config.toml
model = "model that answers yes/no questions on an image's attributes"
dataset = "photos of arthropod specimens (BIOSCAN-5M)"
train_examples = 48750
image_size = 64
crop_scale_min = 1
horizontal_flip = true
translate = 0.06
color_jitter = 0.1
questions_per_image = 4
encoder_arch = "wide_resnet"
encoder_norm = "batchnorm"
encoder_activation = "relu"
encoder_depths = [2, 4, 2]
encoder_kernel_size = 3
encoder_stem = "single"
encoder_avg_pool_shortcut = false
encoder_widths = [96, 144, 208]
fusion = "cross_attention"
fusion_encoder_width = 128
fusion_encoder_layers = 6
fusion_encoder_norm = "rmsnorm"
fusion_encoder_norm_position = "pre"
fusion_encoder_activation = "silu"
fusion_encoder_mlp_ratio = 3
fusion_encoder_head_dim = 64
fusion_encoder_fused_qkv = true
fusion_encoder_bias = "all"
fusion_encoder_qk_norm = false
fusion_encoder_parallel_block = false
fusion_encoder_inner_norm = false
fusion_encoder_drop_path = 0.05
fusion_encoder_positions = "sincos"
fusion_encoder_cross_attention_every = 2
init = "small_normal"
residual_init = "zero_last"
optimizer = "adamw"
lr = 0.0013
beta1 = 0.9
beta2 = 0.999
eps = 1e-08
grad_clip = 1.0
steps = 19900
batch_size = 128
epochs = 52.3
lr_schedule = "cosine"
final_lr_fraction = 0
warmup_steps = 1990
weight_decay = 0.07
Rows from block 5 of the image encoder of a small model that answers yes/no questions on an image's attributes, named by matrix and row number. Rows with one number belong to one channel. Each number is 128 + 32 x the weight over its row's rms, rounded and kept within 0 to 255. All counts start at 0. After the name is the row's rms in percent of the matrix's.
After each channel's rows are labels from the 100 images, of 14976, where the channel reaches its highest value: "strongest on" is what is common among them. Only what is clearly more common there than usual is listed. The data: photos of arthropod specimens (BIOSCAN-5M).
# convs0: first 3x3 conv (encoder.blocks.5.convs.0.weight, 144x144x3x3, each kernel summed), inputs 0-143
# convs1: second 3x3 conv (encoder.blocks.5.convs.1.weight, 144x144x3x3, transposed, each kernel summed), outputs 0-143

convs0.114 092 [ 79 108 120 124 112 114 109  95 119 101 130  86 117 131 126 114 123 129 125  98 110  92 124 115 110 115 128  81 157 151 117 125 111  82 150 123 159 104 115 128 176 113 114  81 157 123 136 138 115 135  88 107 100 130 111 103 143 117  98  69 132 133  93 113  92 130 122   9 103  91 134  92 140 151 122 116 121  94 135 124 110 107 138 117 116 110  54  70 105 137  47  82 117 155 138  57  99  47 119 113 147 128 112 140  61  81  74 106  49 123 110  85 114 131 153 117 137  80  76  79 105 143 118 127 163 126 115  93 117  74 106  67  94 105  59 114 126 105  70 149  72 121  57 123]
convs1.114 067 [146 136 144 133 103 141 159 119 137 110 118 109 124 146 182  71 126 101  87 146 139 142 125 142 151 181 124 101  86 130 109 118 132  93  49 146 158 117 131 160 131 107 160  86  24 156  99  72 136 161 111 139 133 162  94 121  56 137 144 174 130 165 145 133 131  75 136 102 161 118 108 149 119 146 144 142 185 139  91 207  84 136 159 177 132 145  93 108 118 126 104 100 147 196 152 188 167 104 138 143  94 144 148 156 132 121 107 149 138  81  76  89 144  99 100 153  79 201 143  98 141 167 132  83  75  83 163 121 173 102 145 126  47  84 138 118 154 114 123 177 119 133 123 176]
strongest on: order Hymenoptera; family Trichogrammatidae

convs0.6 073 [115  66  81  96 156 125 113  99 102 107  74 116  90  93  89 116 103 133 122  66 133 124 106 112 110 151 102 105 149  58 108 110  91  85 118 147 135 191 118 132 140 104  90  98 158 116 118 144  88 120 132  90 113 137  36 111 149 130 103 101  91 116  93  99 118 121 128  86  88 123 147  92  85 115 160 130 101 152 101 118  79 124  77 102  71  62  91  42  95 149  48 153 105  85 155 120 105 108  99 136 102 117 122 111  94  84 138 147 141 148 109  77 117 130 140  97 107 145 113 128 101  84  86  99  73  39  76 167  91 110 122 146 112 125  89 122 100 112 119 115 111 128  63 141]
convs1.6 104 [153 118 142 161 146 144 160 119 132 109 178 126 132 161 185  83 147 155 163 168 175 156 140 154 145 164 115 106 152 133 130 145 184 142 119 178 148  28 138 171 146 117 207  95  85 181 194 107 126 122 134 120 116 160 167  98 146 111 139 142 174 199 148 183 159 140 126 139 165 142 136 150  86 102 131 117 179  92 117 174 116 159 135 183 126 143 124  96 127 144  95  66 132 146 118 131 128  80 132 184 139 119 122 157  96 135  88 204  97 117 100 115 125  98 172 162 159 106 116 112 137 146 131  78  84 169 163  80 130 152 192  60 157  91 122 139 129 130 128 152  97 134 115 188]
strongest on: order Hymenoptera

convs0.38 129 [ 96 101 102 109 125 121  87 105 115  95 148  74 100 126 116 105 116 139 127  90  99 106 138 102 126  98 110  41 161 158 107 108  89 120 162 131 130  77 120 123 150 139  96  71 143 114 145 122 115 124  94  91 122 108 136 123 147 113 101  88 138 118  94 126 100 108 106  47  87 135 120 116 142 154  95 102 105  81 119 119 137  91 117 117 102 107  58  61 105 133  47  64 104 134 118  78 108  60 116 128 155 120 119 121  60  76  65 122  59 101 119 112 116 102 113 116  99 105  54  83 103 125 113  81 135 154 111 129 126 125 106 103  76  97  41 113 133 112  85 120  79 112  60 106]
convs1.38 092 [122 137 147  92 115 120 166 137 144 136 197 152 119 130 169  55 130 101 108 144 127 169 148 156 150 121 157 163  46 185 126 144 156  97  38 156 144 121 127 138 117 124 157 150  50 148  92 114 123 180 121 122 137 191 153 167 124 114 165 129 158 158 159 143  99 141 161 112 170 143 154 134 148 150 169 165 167 158 121 203 114 164 143 121 142 140  43 148 107 156 135  97 155 163  90 150 151 126 135 142 137 165 161 137 195 165 153  93 160  83 129 105 148 123 155 149 176 168 181 148 136 157 128 102 128 135 150 137 183 124 145 124  69  86 199 133 151 149 162 165 147 109 155 177]
strongest on: order Hymenoptera

convs0.48 101 [ 92  99 101  97 132 149  80 101 109  84 147  78 106 103 123 144 101 149 110  89  85  88 119  88 129 126 129  59 190 157  98 105  87 124 171 135 104 126 126 122 132 128 100  79 168 144 151 129 107 116  86 101 119 121 116 114 163 114  90  87 147 130  98 113 129  87  93  67  81 135 101 101 144 165 100 107 127 102 113 117 132 102 117 115 107 132  60  61 110 127  42  98 114 126 112  59 105  66  97  95 137 130 113 128  65  75  63 139  64 141 118  98 116 102 106 100 101  98  55  82  99 121 112 134 133 148 135 116 107 123  76  99  78 135  60 121 108 150  90 126  88 107  60 113]
convs1.48 089 [129 164 167 102 105 155 140 145 143 118 189 145 150 135 160  72 174 145 116 171 144 121 128 138 185  68 182 169  39 212 163 174 137 116  72 180 162 145 135 111 131 126 140 140  95 155 123 114 156 178 141 148 116 163 169 144 153 107 154 138 182 154 134 115 125 174 194 136 156 134 127 154 149 121 162 192 149 128 121 175 154 135 166 123 180 131 100 148 132 158 160 151 190 171  86 153 149 149 129 143 158 147 182 122 162 143 148 134 197  89 121 131 154 123 156 163 193 151 162 135 182 182 144 124 123 140 177 172 144 130 142 152 103 131 183 127 129 117 147 180 150 126 161 140]
strongest on: order Hymenoptera

convs0.141 080 [109  79  92 116 170 105 117 113 112 116 120 119 108 100 109 106  76  80  71  95 106  83 117 145 107  68  84 121 116 116  94  85 109 117 106 127 104 125 121  99 112 114  78 119 180  91 110 148  87 143  97  80 122  97  86 149 154  90 112 108 120  68 117 115  99  74  98 125  89 194 128 125 117 126 144  88  88 114 136 125 106 116  81  62  78  90  96 116  95 164 101 115  81  99  98  87 116  98 110 135 131 122 102 112 128  79 116 126 111 131  54  96 125 115  96 103  81  96 107 148  88  91  78  90 149  91  75  37 145 106  80  67  91  75 135 138 140  77 130 141 102 154  96  89]
convs1.141 100 [119 110 134 186  94 146  97 167 145 107 149  96 130  90 143  76 104 175 130 134 117 142 192  79 168 107 113  49 125 204 101 119 151 182 142 128 148 131 141 103 100 119 113 119 127 145  99 205 115 132 139 131 177 139 163 165 206 142 143 140 154 116 165 132 162 151  90 196 177 190 102 138 149 190  79  95 155 127 144 151 159 144 139 115 130 156 103  92 126 177  69 123  98 125  79 113 143  49 161 142 125 160 128 124 100 124  91 149  83 102 139 149 153  92 134 149 164 114 111 108  89 116 138 164 189 141 148 114 164 198 106  88 185 130 124 148 114 167 139 122 102 127  87 143]
strongest on: order Coleoptera; family Coccinellidae

convs0.28 073 [122 104 112 112 132 141 116 119 110 106 100  92 135  80 123  88 101  91  95  98  91  80 113 107 120  92  69 110 121 118 131 125 170 132  97 137 119 152 149  82 102  65  61 106 125 138 144  98 124 109 109 120 160 122 109 101 138 124 100 165  98  95 111  94 120  97 104 152 142 225 100  99 137 138  92  98 101 137  94 131  81  84 103 103  84 122 116  91 117 133  90 119 112  95 162  62 119  76 113 156 103 117 110  98 117  69 113 142  72 129  73 100 116  90 146 108 122 117  79 136  91 100 106 112  97 118  85  85 100 175  22  72 100  97 119 119  89 137  92 135  46 143  68  78]
convs1.28 077 [163 125 140 154 153 154  98 149 146 107 159  89 122 101 152 126  97 152 203 142 154 156 157 101 138 172 178  91 141 119  99 162 186 133 144 196 109  99  94 152 110 179 138  86 119 215 209  90 115 128 106 116 170 153 180 136 185 144 162 121 181 197 145 139 150 101 123 154 162 118 150 154 109 108 142  94 155 131 134 186 118 130  83 154 134 147 114 132 111 160 115 137 108 121 146 126 142  78 125 193 162 155 133 125  79 178 101 149  97  98 142 124 140  83 211 159 203 154 149  75 106 126 149  88 109 190 146 120 134 154 171 107 140 146 133 142  90 147 122 157  81 131 138 157]
strongest on: order Hemiptera

convs0.104 105 [105 191 190 169  98 120 136 196 115 104 108 120 175 140 136 103 185  93 133 183 117 129 123 107 148  84 167 138 117 129 175 199 123 115 100 143 173  86 177 126 136  97 104 137 146 122 147 105 198 126 167 204 173 116 119 106  96 110  92 149 148 109 106 123 108 128 166 102 179  90 116 117  78  92 118 194 121  91 103 130 106 109 190 148 210 143  98 103 191 135 114 118 197 148 125 127 114 108 162 115 125  84 176 124 100  96 112 119 132 116 107  98 115 151 137 179 158 116 121 130 209 146 182 144 103 114 186 106 122  70  97 101 100 144 116 120 110 147 112 133 121 162 107 119]
convs1.104 073 [138 103  80  99 157 109  85  88 115 105  72  79 100 128 102 109  77 105 108  98  88 147 108 113 146  87 105  95 101  93  67  80  96 143  77  95 105 120  80  95 127  81  89 109 108  81 144  90  87  91 104  83  77 129 115 118  82 115 115 105 107 109 113 141 119 119  78 121  77 126 159 137 103 132 150  84  93 114  93  88 131 110  88 115  99 124 151 107 100 106  85 127  81 115 131 173 134  86  71  94  73 109  85 143 156  92 110 126  99  85  83 150 123 141  71  97  91  85 117  93  83  89  96  93 104 103  93  77  97 122  85  43 120 126 133 123 124 124 100  89  66 151  93 125]
strongest on: order Sarcoptiformes; class Arachnida

convs0.140 097 [ 48 122 135 170 109  92 107 131  85  99 154  96 128 104 152 150 146 135 191 123 100  95  93 104  91 190 132 106 210 140 140 166 139  81 188 118 143  89 133 111 130 114 114  98 123  94 138 151 141 104 117 141 110 141 158 100 124 137  65 102 121 111  60 102 132 151 163  62 143  95 146  57 129 103 129 155 166  67  97  98  81 121 163  93 146 116  87  87 129 120 100  97 153 120 153  99  67 106 142 154 198 108 138 123  69  76  82 124 103 153 108  71  88 128 168 134 138  95  93 105 151 126 125 108 149 184 128 102 101  82  80 121 160 144  76 101  97 152  94 124  99 109  98 108]
convs1.140 104 [183 114 110 111 144 133 144  98 143 134 118 123 111 117 141  76 127  99 114 116 166 163 123 167 121 150 113  96 111  73 109 105 119 102  64 142 111  92  96 191 117 125 197 117  74 130 150  49 105 135  88 123  81 136  90 129  90 126 177 116 101 185 174 153 117  96 126 115 119 119 121 159  64 109 162 125 147 166 115 177  92 132 128 207 120 141 103 107  93  77  95  77 115 141 127 195 162  93 105 119  59 113 105 176 153 146 139 145  87  70 105  86 136  71 107 126 100 126 151 112 127 146 107  65  57 115 121 101 145  96 173  89  79  91 145 147 130 115 152 155  87 120 125 176]
strongest on: order Coleoptera

convs0.21 112 [108 181 172 180  91  94 164 173 122 117 143 127 152 134 157  58 175 119 174 155 128 136 126 141 115 120 159 108 156 135 171 177 180  83  94 141 164  73 165 124 158  72 145 143 133  77 145 113 177 121 147 189 162 115 181 124 117 151 106 114 115 115 114 136 118 152 167  97 209 103 127 120  86  89 130 157 144 102 118 112  70 126 192 126 190 185  91 119 182 142 123  99 175 137 140 153 116 106 175 165 175 100 159  89 142 131 108 106 115 106  97  67 121 124 155 156 182 115 127 133 180 168 191 118 128 182 134  73 144  74 127  84 124 147 149 119 106 158 131 148 107 156 130 123]
convs1.21 115 [169 105  90 111 133 127 146  81 154 136  62 130 108 128 118  77 109  68  80 112 136 144 116 156 136 114  92 106  77  73 102  95  96  94  61  97 125 111  95 152 129 137 156 127  73 107 104  70  93 133  96 103  86 121  55 148  51 129 165 120 100 159 171 137 114 121 113  97  88 112 140 166  76 142 143 107 116 141 138 154  82 135 112 171  96 107 125 125  97  98 109  92  98 135 131 182 164 116 100 100  34 124  99 165 149 147 137 129 105  73 129  84 148 112  75 118  67 139 137 107 107 118 113  73  95  73 102 116 120  60 165 110  67  92 140 166 149  95 151 130 110 118 132 161]
strongest on: order Coleoptera