{"translate": 0.06, "encoder_activation": "relu", "encoder_depths": [2, 4, 2], "fusion": "cross_attention", "fusion_encoder_mlp_ratio": 3, "fusion_encoder_bias": "all", "fusion_encoder_parallel_block": false, "fusion_encoder_inner_norm": false, "fusion_encoder_drop_path": 0.05, "residual_init": "zero_last", "optimizer": "adamw", "beta2": 0.999, "batch_size": 128, "final_lr_fraction": 0, "warmup_steps": 1990}
Rows from block 2 of the image encoder of a small model that answers yes/no questions on an image's attributes, named by matrix and row number. Rows with one number belong to one channel. Each number is 128 + 24 x the weight over its row's rms, rounded and kept within 0 to 255. All counts start at 0. Numbers have three digits each.
After each channel's rows are labels from the 100 images, of 14976, where the channel reaches its highest value: "strongest on" is what is common among them. Only what is clearly more common there than usual is listed. The data: photos of arthropod specimens (BIOSCAN-5M). In brackets: how many of the 100.
# convs0: first 3x3 conv, stride 2 (encoder.blocks.2.convs.0.weight, 144x96x3x3, each kernel summed), inputs 0-95
# convs1: second 3x3 conv (encoder.blocks.2.convs.1.weight, 144x144x3x3, transposed, each kernel summed), outputs 0-71

convs0.16:167081116107167111156115132117155132122128130133099109153076111113122125145106139087127105091095094123118084123142104145145108107121094116141150115119176123105129108136134138126105119138127095106137090117123137131122180117125083146082118178101127141150092100166144175170140095131098134131
convs1.16:163103115117139125133081157147136132110109143134119108165102129139132135126143112125149126121137140142140154111135113140130150137132101146176111116137028099114148160113102134164117130155155134100120098146141140128138
strongest on: order Hemiptera (56)

convs0.8:152118174160136143099122104107155096132138107143097139110094116112149099134137089082155094119092094150141136112129145081134137160109130137145155163146100125121116122137154139143140142153129157134131112094154129169103123188113099149145132112078114101137138135118133146160082186126108141166
convs1.8:173086113141137146139105165148140123113087135066116135084107123140120120157101094125060124123112112153057093097129121128117128119133129133097071098130106084112137115127136135132118155124142124146122102151084140118176
strongest on: order Hymenoptera (56)

convs0.115:195172099131145141116147125129122086134118123126191137143143133127125117152129090114147097144099124101127151105119093069137126117100135139139106140138092154125154113178123154147103110169155154173172120137091119129125090123161123118161134104134163084149121145096144118107105139135118117115
convs1.115:133142148129137105130102160130117149140118096084146124122132102125127126147086131124129121150144117084119159141053142127108156110133160134171135142122125153142126122199195095148079145126153129079140143112144109125160
strongest on: order Diptera (60)

convs0.65:142182113065114123142105124162115121156102135138171122076163130132132127129106115164132153178153117115149135142111124149138124138121142113123119132157127160156146153147082142154137132154112103169119153121056131122141107135128176146158149124183159126081131146113127120096138121128158128114
convs1.65:119133107114114114121148118130070154119120053152136111121117114116127109112142133148135114139126118066134140131106143127128145106126131111119144116122164144134109099181144101147107120121134128059134141096111089124129
strongest on: family Throscidae (26)

convs0.48:103140111072117099119083109182113125110106117116130101105095111124112147102112111166110164137119091092142096150127116102129107108076095125116118126110144099162109113127134125130119125126128081138121146063066094133107152137102135124124119129151117117078104089143130142108145103126148099113
convs1.48:142107092107134091112110127125076113095122045150126120143082118132116110095140119117155068124115101104156142133094127129124110103118114117122144106121128099119118123138116123149102103117141134014123109129083114111136
strongest on: order Coleoptera (70)

convs0.75:184142150131160129131121124150129104138106094124115143116123124133121106160118098103144100149122089113188145113125147101112164138104138136153114144129084183152139109146121141161143140169115161165137167118090161142120100171123157124169142118101145126116115129089160126160082150125167134149
convs1.75:183124132129146152127128160125089142134132071120142129071148127132127125154121122150057105150116124136048101121145135142143159129130127137098065120139136103121126110160128120171125136142177127113122157129098121130173
strongest on: order Hymenoptera (56)

convs0.85:136122106123129111099151123126145132154130124168126146135134084130132146177111065128156127124047172136128137111129127072149121108110154165129172114136128125149141115117111140146078137147179138120113117142116099141065113082191128126140137153133134121144109139136133131151137116134137140100
convs1.85:143130125120156142137100180103126086136153135082091109104139123116145123139116147084127136109112137114139082134135100139139110122107119133093130131127125123108113132179133106162122104111182136124149138114134141160152
strongest on: order Coleoptera (52)

convs0.0:127118150162082134123129133090135134156135138137133126099139112123130135134132080092166104138101099141126163128204163109130154140102178140179136139124147089108115124122133126094160137129115141109064132085154114131109128128123105137171127136095149166107157130137075135150134120123095143136
convs1.0:135143138103114179150115179129138132144120145074142120056148118113126114136070138132037151140145122145071076126173112108128139123131129125070093133119132141110118095150116127147137159111167106165128155127129126138160
strongest on: order Hymenoptera (70)

convs0.69:156107126093123130157117155094138125151147147142127097122065126117143136151103134094134097105087076106103093131154117136131110101120080134146119127115183125097109108131130142101122112121119083133104113123128140105112188107121095119078100163106143150136111089167112156153134111148105125112
convs1.69:131108108109110123139089151143164124120104166134099081144104133140124142127127109116147165098113141118147139105140095126118147139123079132153145102130048115107141141119085126150118123136140125130120094129145130123127
strongest on: order Hemiptera (37)

convs0.81:154113129109104136187117136108139144192152161155153091129083116110144119130111107082145097097096100126116131111187123165139116099125088129157122125124181122121135131146127159109134117138122108153095133141134166111100158105122118129105120137103143162126110097172120174149142101149121147124
convs1.81:132128138118111133143090159147147141135108170132124070147119124125131142134122114129145171110134155117135153121139102117118138132129074134167133131129075131111141139133087127154131129131151115145122107120168117135126
strongest on: order Hemiptera (29)

convs0.89:132144203152142122102113098105121145120130111109130124138118099146113142119167122111140113112144076102141153118145128106130185107137145159120074142115112090116127107127136107104162143111117143122126139118173100113113101230128111104155148111129131159120159100117096129121112149131118140136
convs1.89:162135141118127155129120166088125114139119110102127146072147154120119162173098128124040128122133120182074056108165095135117130157119158125109076127116133125077116132122161110150127155124164115155126141122106162130170
strongest on: order Hymenoptera (54)

convs0.87:097108137128101129160094127122122204139104144121128149136142115133118140135119131125118120158099116144158146156163221156126192135134110135132145120123162116126138128100130113122113185122106127111056133115107136126113120108129121138171126146122138161115135141142101110156169084129134130126
convs1.87:155145144129113187128152149128114125132142105145158130109137137114136127140145128117092134158153143172123118134255152124138144131129151115134098165131150122103107133152124130158169109131160117156103160137135157125137
strongest on: order Hymenoptera (85)

convs0.95:185115113146144109150179143121146138137154144145145135150147100127123115153097094102146113137065168123122144093176137053127137116137146133186147128125127117127144114148150128147095130142165147125165110156119081126129118090169111123144102153114144111154091154117145128137113122153125110110
convs1.95:148137143127143133149074167157141146140142159074109090128135129133143155132078142128117152130132148111124112128131101125135126125151109127152131138108085129115140143168143104158127130122173125138100133145158137140138
strongest on: family Drosophilidae (25)

convs0.25:100109144116150116106122113163171135101110125105104081164122123092143120136133119120133136140076138082157139071095119128132144113098077141098121130075141101182149079105101106090159133129111144129111139166102125137134125145133138091125115148102136096120089125144113132142134146131121080129
convs1.25:122139115125138087141125113104057145129118040145123134119128115108113107096145140150126059122137112123143127119119127127117119119145145101107140131124119094113106123141143140122099092120143117030148148136095143149116
strongest on: order Coleoptera (73)

convs0.114:181158135129152125140115124150088129149094129103152145159144133136095073142101126125129101188125104091178141114110158105106154125120129111140083130109103179132125096144083132155102154130117143145139154125092134114121091129146134101177134123132158122148133122086156113121103107116174124135
convs1.114:151125128132143142121168138140097153137140072125146143086135127150143123127120126145078118162124132123080127135158163153146139119146145129130109129134163136141116125182154116159133119138163154079127154137127128128142
strongest on: order Hymenoptera (43)

convs0.21:168131156141156122149076084156141150111126130132113122179094100106118087128117140107156104141123072116190139099170177122121154128100138119175158141124127165155148132131105131152137166155131144137133153116112149137120117155146135134151135150102145130154118122125168149175102110131161141136
convs1.21:177122128121144143126115145125082129139129068135135140123139111131122111122136124142085086147138134154083120120177146136142138118129125124145054130127118076122121146135130125167130114136167118091099157160107135138150
strongest on: order Hymenoptera (63)

convs0.13:138116116099093136190133140096127154191155184149168108133110121115154117138112114104129101131097128125110141108168130161138118119134072128141114121130189121100137119143124152092121127109123111146067122157121139119107155103133108128127134145113144158118107098179096143139166094146122141118
convs1.13:108141144098091128133098148147157135141121175128131068132127127123134133119114130118138183108142151106142136129152104111118140121124085120154156141118092139112131132154103118141147125122138115150125126110168122145111
strongest on: order Hemiptera (28)

convs0.30:102130096119119091093128113115125095136115157137116125152133111106098114092100141106142089090110116142120106132084119108109065120096137113094106127146117140133109079125143128099104091131181108133127137122155082123137114094078096145116142105099128137121133100099106098077104111110131176119
convs1.30:144121130159086125136167147122061148121127114139144125088108136141132137154147089156122100131103135118104131153089153138121131142132103106102120134132159148187101045157097170135135132126149146132135125118150121111141
strongest on: order Coleoptera (43)

convs0.45:149126146144189124098109085131156111098134115146106134170119117137124126115135108098118112114106113133140118117135116100142115133117120124136193135140136109121109127131158143160125147147173114096196093104142116154128153163130079153122145145106097102170079137145170185148113143125100137134
convs1.45:160088118136148098129101138144112117098102113108127141155080111143122120110128084111134060131136127161119144122103137142116123113137126126167097122138086059144129158106132145132099120134136140057120099171119154117136
strongest on: order Hemiptera (55); family Cicadellidae (27)

convs0.143:153132114081120139165104131136134117174127157153151112111085102109138128150095116120140123093079100130128134115166105137152119115101075146163135125127181103142132118140122167122102114143130093151111129121099151126090164107145116138119131158133165167116100096179144153185139108152125143140
convs1.143:141118126124123124138066165146140143123108142122113076152108129129136143133126112126155148111134142102146162122111101134107129130132072131158132118130081126117135145158090128175114116142167131110128104118151124136140
strongest on: order Hemiptera (28)

convs0.7:187118130107138114205141123110153155190173171131165095137091127104137114117120113091147122120111103108126137099181126135121117109106122114183138119145172120118128118172132157125121119140132108157136119137142122094115142095133110125105113140115137125147118123156127173130117103177119143106
convs1.7:138125139126122134152086156159144159129116164112125085156115122119120148135104115139142161122141148129132150127147102109121148130152087127180135135124067126117142148136118123157135137126155104136110113140168130132132
strongest on: order Hemiptera (31)

convs0.117:125136098108138209079141102134144106131103112137137104108164155107157135172182078101114123128067136126133154119125106120182125097171138156102147105119112091149126148140104122125105122146150093116152137142107141140122107090123125140148139088117126116136104136119124130119134109097113117166
convs1.117:121092110153129117158121176087123128105127122090097114132106100089122119132133108096137112066105114112140135118114100099112144151116129144108138103132112126104140107156114157139110127120166102114136107111125120108149
strongest on: order Coleoptera (46)

convs0.40:156108197160131140101121128101156105132141114148089138120107117135141122138142103071164090116099099138141146121145148086131154140108136153161158159133117102112114122133157129127150142143127151105125108095150122158112143177118083134148123128064114123136137139128122159163096178141104134172
convs1.40:164094119140131146144112168138153119119088151056117130077116138128117143154081100121050139131113123156054088097136123125117118137137128132110065104121115100121133125120134138133127151124151115155118106151103150124171
strongest on: order Hymenoptera (68)

convs0.77:108174100089127187137119128120124118148102174143193109121121116115147129171125132143116128151069112121105153118147090160167129116152080155134107110119158116116153127119102144096108120123126099151110133155126147141098117096162119121152135123150191136121101101145104116157135109133101124156
convs1.77:108147155130105135149096146141138168134121128108148122145121120104139138135110133138152155121167139090146171131126122109096158124149146139166148143116138149129120147190155127157131123130149127131133148117160132129124
strongest on: family Drosophilidae (25)

convs0.100:154106128076138119152108144129155131130124137144120104118075115121130139155111122098135112097097083133129108127156120145141125116105078138168159124127178096133123127127135142122120118139112076121116123099092141127111195118129104149107121181112149150139097100170143163197140108153113127138
convs1.100:144094105119128116136078152146148130108100149132104092155093132139128140127138096123152139101120141125145152105124100137115138139126079134162128104131035106110140150119087135154110122143146131108120081131138132123134
strongest on: order Hemiptera (31)

convs0.28:137120128081117104079118180142151092105107114112104113099165153164107185145147116156117149100130113125121093171108114110121097115075109158121132116110134105129107128139153098115139099106103073096146125104143105124111173124138120141087127143147101110135121117116090155111135122177132119135
convs1.28:146099073100134116108103137087125094084129108141086128119083150130119144119150098105154087087093103117156125091117102147142121139091118120110151090126106082108110118119105132128107099130134125092121084095083117108144
strongest on: order Coleoptera (53)

convs0.43:146093134089136129156115146096153133163142136157118104125075123112148133159112122080123085102090094128109111120141121157153126101137078133125135117127180125100126117128127157099126124129127091132106113137132166116108180112123089127097121161091136157143093094181115155162155103140107144124
convs1.43:138105122116116127141104154145160128121106169139109074148103129132130137127136106123147161099119149119144141111142105129115147138123079146155138113136071122113142143116076129156129124140148125133122094129153128128128
strongest on: order Hemiptera (33)